From a checkpoint of a small image captioner.
Model: encoder arch vit, encoder layers 6, decoder width 256, decoder activation gelu.
Training: adamw at rate 0.0018, 21100 steps, batches of 128.
Data: 50862 training examples, 53.1 epochs.
Rows from block 3 of the image encoder of a small image captioner, named by matrix and row number. Rows with one number belong to one neuron. Each number is 128 + 24 x the weight over its row's rms, rounded and kept within 0 to 255. All counts start at 0. Numbers have three digits each.
After each neuron's rows are labels from the 100 images, of 14976, where the neuron reaches its highest value: "top examples" is what is common among them. Only what is clearly more common there than usual is listed. The data: photos with spoken descriptions (Open Images, Localized Narratives). In brackets: how many of the 100.
# fc1: MLP up (encoder.blocks.3.mlp.fc1.weight, 256x128), inputs 0-127
# fc2: MLP down (encoder.blocks.3.mlp.fc2.weight, 128x256, transposed), outputs 0-127

fc1.241:150143163141141115106130133139136148122088143147139135118123143116149127124122155101146102155127130147120136073130127162098148091100107084117111094138133154111145125095058075080177134151076095116097135130142076113101120149123127131151081118158097153093119116146111127110074144120150134130132085134130132154107068167113134119152127147117121107128113144125139118148096162115128167133139
fc2.241:173173133133132113114143090102133167127128162143104135122161108106131112110114122110108117146098116154173120133080137143104175122133118107134105114134159124146168085105142151134124059127117105103098146110131102090097146145164159127153125137164141098097153129138102152166137129150157138101138116127143154131078120180137143112089087143146129124157138110156085150170129152114114140119166
top examples: text has "trees" (65); text has "grass" (31); text has "plants" (29); text has "road" (25)

fc1.0:117150146130135098110130137112107124137099138122136148140097147162156137072151153094113104135189076154098115084181141150095140108121141103135106125143126141122136134136100112081140152163086109123128120120096158142136100119106116162178111098119124183132103085114139118084116154138122126163126108124138093098129088159086109106117132106130100096099110135110164139098122123115141139146093
fc2.0:125143128108120115166134147099167120114125097114114095131115189119103111110128135067151107154141054172150190142114121095145095120124123151142122174138152124146102107153119133120104156122098149149117125147136152150148130153092142126133083125117128134137133123104123127168129129110115142119109153140177112101089108153085156130143107148126145135131119097071168174110114116157137096126137
top examples: text has "black" (44); text has "white" (43); text has "man" (31)

fc1.155:132123104137111082084095120121146093138090106146090124158145094107162105116094151130154119142117144124149144147146126146102171129136143109094119105125137122107139150115109086091172177141107125085129120117149067103092104129118140102139088161150096170112129138088102135103131151122095089120159128117165172144105144124112153100121111117125096117126126161103170091156093136120126128133114
fc2.155:128144158169167146157133114105122215130168139155118147113122107119116180106136175132099139138112072115166126133133105098100122177120118094152130103138074127129116125146134129124088088116099119097117139144144146156128143139152087097123133131129119087122162140128080120145160138127137149133140116095105111140171106139133119151139123157121153080075151137108126121156138135140117108134153
top examples: text has "grass" (52); text has "ground" (30); text has "plants" (25)

fc1.17:113136127146110087090128116077148104133097125168092116157122124095100111125129153174169133148098078146161163100120120098071110119107130117135125127108135107102134132123123124143149153121080134108084125141120131112143104128153108102107084179135121183100155120124105118148148141128098113103165116073130163141155129143086105085104128119119103136127122142131153094161115134166129106149124
fc2.17:129118087128133088175133109103134122151103144149112096160145114097112087122124141123141134106148089177126152115125122127100142139107125169151124103112144109133121108098088114128131147119095134063108130153090117095134145136118171122123057126171140205156196114133109130135153107146115136111135159092130112136143142171109117096143139095111105144147143160131125134145138131138139125161136
top examples: text has "food" (26)

fc1.234:148158151091125144122130118119129153124118126118117144095131120123144126149110151098175145150175092128107131071140096153107126144101099127139080121149108154081113110142108141131126098138118084123077124112133095109121150148154157108150114103154136186113095101151131092162111147099163113112104110123140104158055091147091126112120116125102116103122141120138138134139101177128145177119120
fc2.234:161169129104126114120128084103145150123100150118135134133155131146115115152119137116106120119128132101126169097114130145129171108127134088133137117105158129140145098058145125139120060143148120101106118144114132055105120128139158130125096165153125145123170131128131138172118106178141126111116121132159126143107129164144129079140107169120110093204165120152102127169130124097131113115111
top examples: text has "trees" (55); text has "building" (29); text has "plants" (27)

fc1.102:107134167137155135155089112165112163079149115120126163095122121138118127147145108117076145124131160123102093106105116144122090147117063126151120085121138136110127107118100154175098096113120130130130120107134123087108143114101100058117145175155161172126163129126155075129121128139134118132128100140080088142127119117171109141139132129068140121128118138139095131124125124108127158112131
fc2.102:100087144124137165137102108149106148116096122094160148112138150156155163191084104102127126092127152084084108119161165120125137134129143145135152126142105140124125144101119131136153105121116121162186107119157104116109109109108087136140183140138127072179157157128179135104100127161158140116106120141105115135122148080148118104151133089087115116140141121137111086121138128117130134119131
top examples: text has "food" (36); text has "plate" (28)

fc1.98:147141133133109133137122160115159116141108095108090131130122153139122133134098181135153128159103088112114153119131117124077113101111124104098149138107118118109147112107125151143163146109094134119097123133135076135113137145079116125107086137099085154086169132116091105138101139109115116102156066119171120130163138141097147123142117165119112131110132136103211143131079137173121128126102
fc2.98:108158129125095105108144145139079139139144137132134110121184128165142171138161160152134118143135107063063086131159126087112137148119129130107146152150131146108093148153138139140101142132128152100101101130160116066115124136140123115116118146102124083169139145109160147121112154092171140153131108107121130158139142147132141108132130128115163067097146123100127129124153158171166120133151
top examples: text has "text" (25)

fc1.140:173107133116147107080119115147120148121094128155155147129134108121139105127138119079156132130154133150152137090122136178115179123120137068140116128134160157135156109097069118122156116125106103104105106105149090097101132112128154086129121151173119134088148128147113143103078120122142139126116080154140124163098085168115134113166122145123072097144138145122118130151113152099139164131126
fc2.140:183162126129148106088151093147133168104116169168102141117133126136120099113121131107117136162105113166156104136097143161094187118126109109113122144141177127143163099099108146141116082118098086106109139107144091082090143121132159125147112143169147124080149138138110157135102135130146134120124093152145145165097112180153123137127100136135091116152125116145110140163145156114118150132148
top examples: text has "trees" (58); text has "plants" (28); text has "grass" (26)

fc1.225:131107098159129133145099131110150110081075118139128183131107156137123118086114127104178137150127107100151153065124121130121137117108099110127151118094157149103134140101076096169180174131115133155108114119165102141131104113128120126123085133150082146120114162136114134095085131128135110159124150128146141143109110144144133135162143117072107128136123138131173093118136119150098173109134
fc2.225:120168127162136154133119122138169154149107127117115126090129136095146126144119125058111153130108110115166134163134121112158100159163138148141125135144088123129138110167119118160126088110118088148096160158145153169129142095134129090143161144148140050140120142089149121141113134102100139125131146166089171097126096100146137138141087155144126113163101121124098114143148150123132110079139
top examples: text has "sky" (69); text has "water" (30)

fc1.139:100109154104141121150137104099113131132088134118154155100110105138113133104134163101098103151175116135087106070157097177092133121097089087145122105142120130121129144130121142101151146132082121109153103109094146126130124146145104155164115083128119188105139105135122103118116154159116119135151132105121087113133120159095117116129121084094092127083136165135161124092111134110146171139104
fc2.139:110119130091110168147122150112126137137100119124120086124138151142098126092124110137153109157128074140139148138109119109148070102127117137140121144104147140156144150135160141088123165141103176156104106166148164131150143146128166130121065125130122150148136136105110111183124148138114146117113140140168127099095134141089136092099114121110145120123122093069157196119102110167137095143145
top examples: text has "black" (27)

fc1.23:166121136108146112080125115143128143130089132152150148132141116140134121131139121079150124129156126146145136094134130182097178118115141062141118137136155163126159114104064123115162118128102101102107097097153095105090138115124152104128115151173113135089140134136108137106084132131136136121117074154151121158095081169108144101161123148122082098142140140123132132153095156105140160127121
fc2.23:184166123131137099088151095130133161112123170173101144117138122139120101114118134112112134165105115164149106127095143160090190111120115117113120146137179129143161103103115149140116078123096087109117135108141090074087135119138163133145113144161146120083154136135107159144111130133146128120122092150154140163094110185150120130120101138135101118148134114154110146161140155116116147137148
top examples: text has "trees" (65); text has "building" (27)

fc1.94:149069104101089108129153115108170113109103148155127144122125152140117119137100149109159136138059138086119126130100160149109131106117130124146155148082145126114122139097110134146162142153098173129163110090158073116119098127143135156097134172096083182107135133140119142126112115154120123121107105146199132121128106104117130129143116139117127181137147110123156129111099134139082114123131
fc2.94:103108114166138142125125133141176173103121133102093144125135124132112111205145088154156174076090094092132115131117137146117119121108108148140148123102096126109122150131113144154100115110143165170108118096131137112129122123130141118130205132136099126137170154131127100112116126120111117143145149148104141120169127061135101147160169081092109124134126147106157098121142125145119151109124
top examples: text has "sky" (58)

fc1.242:050149138136113140109129110077119110109139139128131152138130106116096111097134128157153115116123104106089111125138064122101131092115114118090097130107109099128106110093146153163120123145147138126116135127106103093146129135123138097113131141095117179139126117094102109130136138145073074106167118092121097126087159093101103130103183122108104097134125094150138149109102098157113114134146
fc2.242:139165122133150134081182125157131132169140137127117116118128144139125142140144141153112140163123088169123096119114128117099104138123120135095155151140169086125129127179100136137121146127086096136107159124113131111113127138169122140146114104131189017095106124110138154162105120124156143108096123106123138150149112149152111137116095145115149134107138117166084154142157128154116141103130
top examples: text has "sky" (76)

fc1.245:139132093114140116059147093104111131078118147139149141140119097116105115130141136109114149125106133134132135164111132122082166163112120080165157095115122093134115124098129118134100128155068131121119135113097096111085104147143123114127116205153069158137134158148160123102152094133098121116127160119129132122078125093140110133149137141087102145150140130137115095139124110100110099157135
fc2.245:122113144138143160170098134112079193165139116154152099136117102121114111111147152126101128123129163112156152118122090099143139120104114088118139079103147103115150155121103082107122100102146157093157103151144120170121145168162118107084096123134086107128171127146105164144096124103109129129148130133100135129168148138117141145173155145129134094143145148091114117160114096114137099106106
top examples: text has "grass" (38)

fc1.236:112140168108088137117098120124140113127119083098103157112141128124146118143112138149131124142116121059086121113134103091092124139094103112114105147125168143097145138116135157170124133121107141115114085103162110048121136126132108075100120152159115149133185152128148061161104148122129114126148112111105120150120143132135138086118131146078136099093153130137127136130093128163144136125115
fc2.236:107139123100083136131160140113139129148112128098170117121184163135132168190115159135153134132119116126104122123158122103117115120087143138131144162153112122096088159186130118127104142138100135121102103122116151112113130141131135126113100094128096045175144134109120134147111148119157144135116160105151124141112126147140144100156128139131143093056160134105135150142119175152169096128127
top examples: text has "text" (27)

fc1.108:133135080113145118067161095103120132086120150134140132143114117101110109131136140100120154131111124127148130169115126131090163186107128097163164096125140095132111135105128105136085127148082141117126130116107101102071108156156124109129113201154076155136122156143153133114143093116110125118120154116137122123077122096147114137153144136085114149142150125127109103152129102101108083159129
fc2.108:128105148135152154166090129117096190172143108144152105148110104114119093116140158123093138111157151128147143122135092106140138128115123086113138092108149097132150155117087080116118104102137146087156092134142125164129143164140127099091095133131093105137170128148112151138094129104098129128159133138093123117180157142112137141179154139129125097139143149090125119169105103110144106109084
top examples: text has "grass" (25)

fc1.14:129109147118118126099130139080110128138131158113134127127111121158115141082136157131109112152209099149068090104148118143105137122102111080122126111128145130132129154136112123087136161150067119144160114109097152125123118137139105155158100100105123214112083078111135112117121132150111127142125137105128098106127102159088104126111132083121117122084146143129149131112114123131136155153121
fc2.14:149127145097121125155132144143149097129123122127112095138140179137092118119159093106137109158135080121142192154086122126143081099125133158118116174126153130142116138142145155110097146108118168124095136111148123094131124135106172107111068105105153137137097113112133116181141128119124133108127109145151132114108163145106173110137109135146143153119106099077159190110111131162156099101137
top examples: text has "black" (50); text has "white" (47)

fc1.182:152136140064130136098140130137151126117127124092118133128135174173118120147107144098097127159145129131082107143137131153096150134116127096088112164154144152096123137147089146126083130175128109144150114062154100081100130134092137130167112157133137148134094133085117081134106154120117125134106105149172069136097089135133167102124117129128131109120161094121151149125096114124132136134112
fc2.182:136146133103137125105151127105140128115126148125172152127137133142153093156103111135145148123121113125121112116089128158103179130115113130129104165160155140140090106120126134133105076164160124188133142125117114059082108129169121146130162136132146062125100108118124140155128096101150110148113123130172113158056114125129124091101160167118107107160158146151082128137123123107129147129146
top examples: text has "trees" (76); text has "plants" (42); text has "grass" (29)

fc1.238:135165149121146118083102090126127117104093112134100134170119123144119102132112167113120118125127127144134153164113115113052159141112124066122153122103120124147132111093109082091114148142067122110091100142124099134107142129110129103146086195132071158116131165111151116130139119134101121095150138127149146109094131114093153127153103148100117144145118122086149128146104127117129097151133
fc2.238:125119129128114124136123161112071168160127156173155089120151073132126164077162144165118122162104172117135156109115110122138142111122121087126140072118147120134167155114145118086138120121132167071140152168140107148115138168151139143104074107127092090099138102123076165105138138124141127118128118113134140133160116144119151138139150155164123109143113154105130151146096136122137116119141
top examples: text has "grass" (48); text has "ground" (27)

fc1.33:095135156127070098080133121122151085115149126130132124153156107111150110133098150121134102134119152128145094168120128160085138111134109125106087120149138142100073135152086122116141162174118118107158155072141069101124116168114135117168111171116136172125124120110124115131130158104105107116104140126177165143112120128142148144090111114118128122130110122125148091110077147099130154099138
fc2.33:085134124129110148139143170173094110138121118110130101133117135106122131122137061165150162120103124110127108154090117103167078157146150186134131117166130124099126150149159138167133139115146170175106142099125112121119154140124132126111114105146167168115072143134144112113127122071115126125120137131100134147126103091122136125098173111159144170097125148088127121116118110181136117106117
top examples: text has "grass" (26)

fc1.64:078170165118085124105098124100124095094130108119098137128130107153147140082072145131105113127090131086109108164167129104098112135129116121100147111153134125113131118098106140114156140140134133089167096137159090106122141143127136121110112171102092178136166207111116092107116142127124109105127139122145139127157125145134138131080120120113122102123125109128165113166103102174111118115126
fc2.64:107102137094143167093120123140083145140125117084143119129138194144176194143114130098121086135130120077080140140133128125168111109121132114159112134127119163096093113164135108131126118130109123122132098102154149134138143139105098101128120168118157093118176125120158101113103153177179140125120091128126130151119127158129132112124112150161159114110129118090146170108120144135162096101118
top examples: text has "text" (36)

fc1.168:131116130170112102107107119142144096105084119137120150138120166134161146107085122107141113136090131109174142112116120138085125128140151105135141112096123146111150143099091104143182146162084110147130136121151113169091092097136098086121116182116071154147112174155135116101128113121138150143146134127142176119106131109153164153157111119075118129115124140131138072144134126162098115117141
fc2.168:161184127166128082155153101138171154128084131152078117131146141113127139166112155088149141159104100135143184125142126131105131152122134143128159143116123113097132131114101127127107102107109116094049150160102132131132117099106149135159101109156093054124137154126135132143112138132119136124130114117137169128130102149137119114180121146137095105157104159113164121154150157138136115116132
top examples: text has "trees" (69); text has "sky" (67); text has "grass" (38)