Weights of a small image captioner: 7.96M parameters, encoder width 128.
Rows from block 3 of the image encoder of a small image captioner, named by matrix and row number. Rows with one number belong to one neuron. Each number is 128 + 24 x the weight over its row's rms, rounded and kept within 0 to 255. All counts start at 0. Numbers have three digits each.
After each neuron's rows are labels from the 100 images, of 14976, where the neuron reaches its highest value: "responds to" is what is common among them. Only what is clearly more common there than usual is listed. The data: photos with spoken descriptions (Open Images, Localized Narratives). In brackets: how many of the 100.
# fc1: MLP up (encoder.blocks.3.mlp.fc1.weight, 256x128), inputs 0-127
# fc2: MLP down (encoder.blocks.3.mlp.fc2.weight, 128x256, transposed), outputs 0-127

fc1.183:070096142133091158098121128127201119115150119085122130171111132114165141125109142132111118118077099113132090120100117118117091132105141090134135152115143099144119126153113093148137124189126138141170126097150122122126121147094114164151104111092152181089088159109142102101112136117142121109116120110129121103131090124132147131090137115128162161085165090100115136099127117160122134113123
fc2.183:100158135128122096155155132112138173117162150139118128163123094131099131118185128127107122099113123107163148151078107122143110132112139094134165144114161084127094119156152142128104094111164175105185135107133133139130135147129147146069096123095153143112103135117101150086152141097130113129161097051147106133141158148130118123112162139125139100132148126130136135136127091180143133111125
responds to: text has "trees" (59); text has "grass" (37); text has "plants" (27)

fc1.228:150117108159141119148088119124138115095090118113123167117121153139168130086126141106166115136157109107147151081109093138119139135102133105111149105101136130077132151117076083158159173127092114133103123122144086146088123122122141104117071141148073158129114140156116131105090122117140126147131154124139120135071117136146149147177136135070110101125120127126165086132128121150125160117127
fc2.228:130137133186154109142127105153180124156093110119090130108148135070141134157141131062125142120107121118171149137122120160151135146132147129175121120119114125124156117149101113114138120114128099093086144133135158157147125082111117125158144099177158072124133127116129108128132159148098137128144110125100194110160094128126137115149096138163106121115105158125141132162119183119124111087137
responds to: text has "trees" (59); text has "sky" (50); text has "grass" (32)

fc1.252:134114134119142157093142106120149122108123157126109185098087185161142128107104119131117157106125054108144074077114154116088097156107132125143161133089154136126126174151080155149124140168087112159136116149136143144109118124149122116128140124120127159118139187129129098143123112135123108131106150107134108109105086090157108143134125123059110123109115127129121134157160118129118120134116
fc2.252:132129131141137148123158117154114173137101146124133113141117131131102174101083107082105127133097147143149190154100101132113097122136150130109137173105134096164127138101087134135110127090141151110139130131167119176105152112123143107120100143105124089102116139136126128177120097135096119101130148179140083123089081100149126158193133119132128156143136115115131160110129079145137108093129
responds to: text has "people" (51)

fc1.189:088155132140113148085105128103154094125136141116067141161133155171139146111098122163141141102074078058097101153154153099097095125132141149118144142103140129120132124123109142120145159143119132120111117127170089093125127112124132128144119145119104156137161190106146089102144123159106113125129141093141171100115139085132108119089144131099127100127128114138171150138121120162116097117120
fc2.189:111143135076130150096147126136080107149132133098147135133158151151158156140145144125120099094150093104101108132144133125129135168103130094191120141114123158106101106171148127111115112139079113102125111103109151111136153129128140122108117147142127036146187130108155131077111130138159150139110124090137137160121151175129131119139119182152145112128138141115118149125125167135162096119107
responds to: text has "bottom" (26)

fc1.128:103085107123127162124143107117180089130095149109140173086078148120111124138091131106119146135096113111102107065103118147112122140079082102140136114139142138125154163121121167180152131145119169147153128127157137090126114125112095127141144121157128160078157138123091067147108124146131121134098145142124089122135075102155113100122153114097124154104152145142131153122132131123119124139119
fc2.128:137131124097102160116121154109123106119117097146138101080138127146108170089097156103136098166173164113122165113140116142162103085141143131093160122125110166102102118138116109124117163153089119137135099186131108165143147158182160122119095154115114078145099106135136136170116126155149128098137131142148091141111143170116133111140095106118167152114133080114135116116116131153152119115144
responds to: text has "red" (26)

fc1.151:109142131132117138102092113109115115119142101108077147127146122130130120115129136170142129106123116083085122144138095104117144130112129091068105126094124104119139116098146163152136148125129134101094099127153086070126147115100136099081120173122110150127163117088099086126119130141099086124186087090096117156127176107133132119129168142096104086123117133150154131143098118157125111143114
fc2.151:118160106114133126113171123119123173160128145095144112114163152130133135176152147158141139135136088117107106122136121088128130162106131119099159157135156107115106153191117134124098137127110137109071108120138139076132134137144142135135097100152144043141136145110138160150078143111175152112099145106130135166122130154142127089150117143121128088104158112121119148172147146149159101119116
responds to: text has "text" (32)

fc1.95:149186136120158112143106111122116141112116125088129111143121153115129146144121169108137096138150125134116166173134107094113118114095126114125144106121126115133119099097088092063124133119078126131079087147119104146091134155108102103128091160134065170140154131135145116147100095139118130112088111126120115114097085126110115130164111168096127108155131136111139102174104116136154080130126
fc2.95:116132124094119143132153190127065100123112119141175089151130105151102112108166118168178120113139125110151130129112106111139106102131140099147143107108118123160117142145173129111117174128164180166073116162080151160142154145142127130071117135101153101119122114137108129092157150109094113147133090105115120118129140114087150157107139121131132127137110147107145103110113144161148116153151
responds to: text has "red" (26)

fc1.87:081139135111101129143153127077125110132110170143117142152115132146081079119108180127109122122110066148115106107082099097063134125089095127132162130082145108114116126119045144117106143131112110131135120127107141117153157147160163115115118151116099161138166144141132117143134123147077123138127171113122096116137104159111097124129131129120117149132164120151149145114127115109108125155108
fc2.87:107163119160091110148146133136105103130096137137145135102147130103106098149091142128141149144125111128088106135114133113112102126134145191111135136107112128136138153082141133145130162114135176106148157137125113066125134128124118095147128179079132089144152142144148116173116153129109107090135144120134097145143126112127131134114138080131159224073129112137154166102138137134130111155113
responds to: text has "table" (37)

fc1.207:124144102126145121122126129075161096083111147091107182117104137158119143094170143141151150102103085091108144114154142117122136153104117107132163101117141117104117146147088147134128166126134138148119135110146076101135107135106149146112092136149112154122096123106093123115109112147095106154096171108126092137095086108159104103165174166102134119141121148163168128151143110136117143129086
fc2.207:117123134124109172148100138098142099117126097114119137154154124154162129098126104143140124117159112084120136153149134091159118161159147170140106139122148173111115149131152143139124155080104123156110153140159132123142143127097136151159102082172125029128117152073181154096136117130109128154097150109098157117109134114114123108130152164120139113150125133116128120121103160143141142092142
responds to: text has "dark" (37); text has "lights" (30)

fc1.135:099106099134115123131097113114131116120107108123109143111122147083101133137091164150122147110108130128113108109200125140117151154116096126075130132135108119122107136110132132171143149125122113108122096124157060076101133128103140116120121189108100144173168137101111141095116132132112102133173110092092117152112168121167101121126157094065099094125132152146132098138140112136135116140107
fc2.135:122145146109162117141144118086169170130159148094113128122144145141136112185134149144132138108143106121097094143105134103131150145114125085087152136123147148105112119173098107104108102160149122130117116113156129067148127149143142142125148124135123004133134144121110128147090123101159144099120152117142115151133132141134157135180128161141164109128144094128121095136126113111119141137113
responds to: text has "color" (34)

fc1.213:094154134133136125122120103079116128144113136113123137151110138154154111092158159137115103135166043148106113110141108119116149124084115084107098108135145146108120168151121082080124176158092107099109098118122141113134122142121124143169090092129123163113098084132102134122100168153116117148148113107111111125115123172100132107119132106132116103087114124108179121122094146134139108143096
fc2.213:141123134127136078154152170134142108129145123155126090172102154146086131114173122096110115148141106143102163141114120115156062115134151151119149176111177095151099114122088129132099180124082164136157126132109144147160114147086130129100075113090143105122131115142156132101135121097105128131148133131136094131141119165099126143175149122137148152127132131103151134101145081138141115124097
responds to: text has "black" (45); text has "white" (45)

fc1.59:113128177109111078101115129137137126092175142143121128145136095129132125138170128131110144118106149107126110163142097132107078161118152136122103122141113081089089106156100152141114102171141139113173142059127090081152093142118153117119132141096141160161127115123138064100133150099123116135106125121129126131135077116138123150118177131138134103111129080160116115161112099117119143127125
fc2.59:125128122114120154157173123133125174148119156135119117143129104121110135110119119121114104185102128122194184158088146146128100116102103137164110127163135107103132149188176102113117099124087132115124125120133155158104119148181130131145082125163137070099097146121111140154115148113134125125114113143165126120110116146122146101117088123139162088106158128078130131139125117168118117093138
responds to: text has "table" (30)

fc1.159:071110112103096163182140148087121107138134150084139119122123130153114152125146122155107123106120118086086106169134109085147071135139124168117140110130098111113098161177180132115134143136131146140163142116105152147126129127127106151103116111088124131180098123112133125117174115131102119153149149091120113121122153082136147125110156117142150147075134145121135131106111101173123087144106
fc2.159:184184132135140121097125097125123157101153139167088151135138132129131111080125157129116134140123105161178111123112161155113161133121118107108116141111169133152146120108076151139103126134117092120112136117159079114101165147157174123141106159133137038096127137136121154131112140147143115097118109134148139141112127168138118149103101117109108122153090082142137150148151151118115157126148
responds to: text has "sky" (50)

fc1.19:108108078122118140112147126081167105116102122124142180153112151136072109145129134160150139092085110136163149117115125129104148106117110051136164161064122119139119117138160127158133139152141139158117094094101117145126119123112113139100135149096107132135089162101088150112142125145092104117167115088150132131119149106142140110115142119107096148139131144125151103121147094187122122133104
fc2.19:140142126157112132109129104104136140156159139139098104100146129106131109167096162157157181141149104133133112125137120149125149129159109105077122100128113094152130166105119157149135117148147134112065120137139080087129139158105158119173147144117139033121095124146111138166141158161124102085151120137130131118152165116127142146111107102120108135134127109144173121140114174112140128144102
responds to: text has "sky" (85); text has "trees" (62); text has "water" (42); text has "clouds" (36)

fc1.6:096184100142166124153135081095119131093139176105141160159111144138098120116148146105093139117141100111113108178115111093088146175099098135125160095138150125095093127122108086111091120142114109115126131094136123091100112125118102116138121186156096158152107143097152134085122118107112123152117158112115096144130113106169130125150156145100136120140129147133117097135138100113116078145110
fc2.6:130095137111141160180111119141130142175121077091146107157105143104106086150109124117111121095159169119126142136134096136147139129108143100113149112124112099127150139112104105125091109122143153118145103103125120139136140158117112123124135123138104062156142145161104130162090129109125131120168132155092111081162203111129147149195141094119133140118163125119129079140116098137124110112096
responds to: text has "wall" (41)

fc1.170:109134117114118108092125102118126132133121142130124151124137067119093084113154102149099132114126134100111094138101119177103146114137073124107103125127118117136127118132153155126128140114118127088117107094110112079116144142117161091116111124139142164114146132118084126110127149148103107075180065098148137179117162136126116113108118074107078099072090130158135120109121113111138155141118
fc2.170:113167121113129132132155169165099186135141128112149123100157097115131153131167083159144150106139088112148105138126114100135099182128138149143158156135147105139131137179135147138106109077139163113104125114100149127109164119157150106099129095120183072129147151105136150118135147073151123126101118101102121158114124122122120116115137136112134105102133175097089122137128142148168142088111
responds to: text has "table" (31)

fc1.247:113114113127111107148076113120116085121102092096149144141146100127156140116097135127106105145126187102099156159116105132126139121126152115100112083138120141087143133114141109107173132132144148106156122078148057117126102138085084134104132119141091156128126156101100105078136148109134094111125149146147138142158106100169176097140140120141121117135099154112150078114107096133130156117127
fc2.247:159129134166114133172093120127106138152148104142133098137146142118128159134121156182124092182151147088087149124164118141126130125152158145133133122100107158095138153139124163129103112081131146102114164159125109112135119116109101120171119096108112055119143112135133139176138114181110153119094078114123140115160120104142114116136117146156165112132144099149117139119110131127133060107141
responds to: text has "wall" (47); text has "holding" (39)

fc1.50:104142117088121141149105118098119135124114124099125158124136141159084138106120132122080115157111145134125146170083110115100134095126078088071129149150147154125109124153148119135130133154137110132141109118161107137091145139094112121109100184116126156130095161049085116120135136134115102097153108135155095176137126149165165102104113126124112103133092133103150125107116085166129131140133
fc2.50:159112113138163123127110119131105128100140135124099140094101153130151120161110156138159177104150116156145133106134139118160179145129107068139128092139118113167139148099128151119160108117148129167057117117128123115147120114125096150141198092142129074093070113153109157136146131155157129160121115128120137123144137102113126162142110129108099145145116149147164089144122149083100129142126
responds to: text has "sky" (50); text has "water" (36)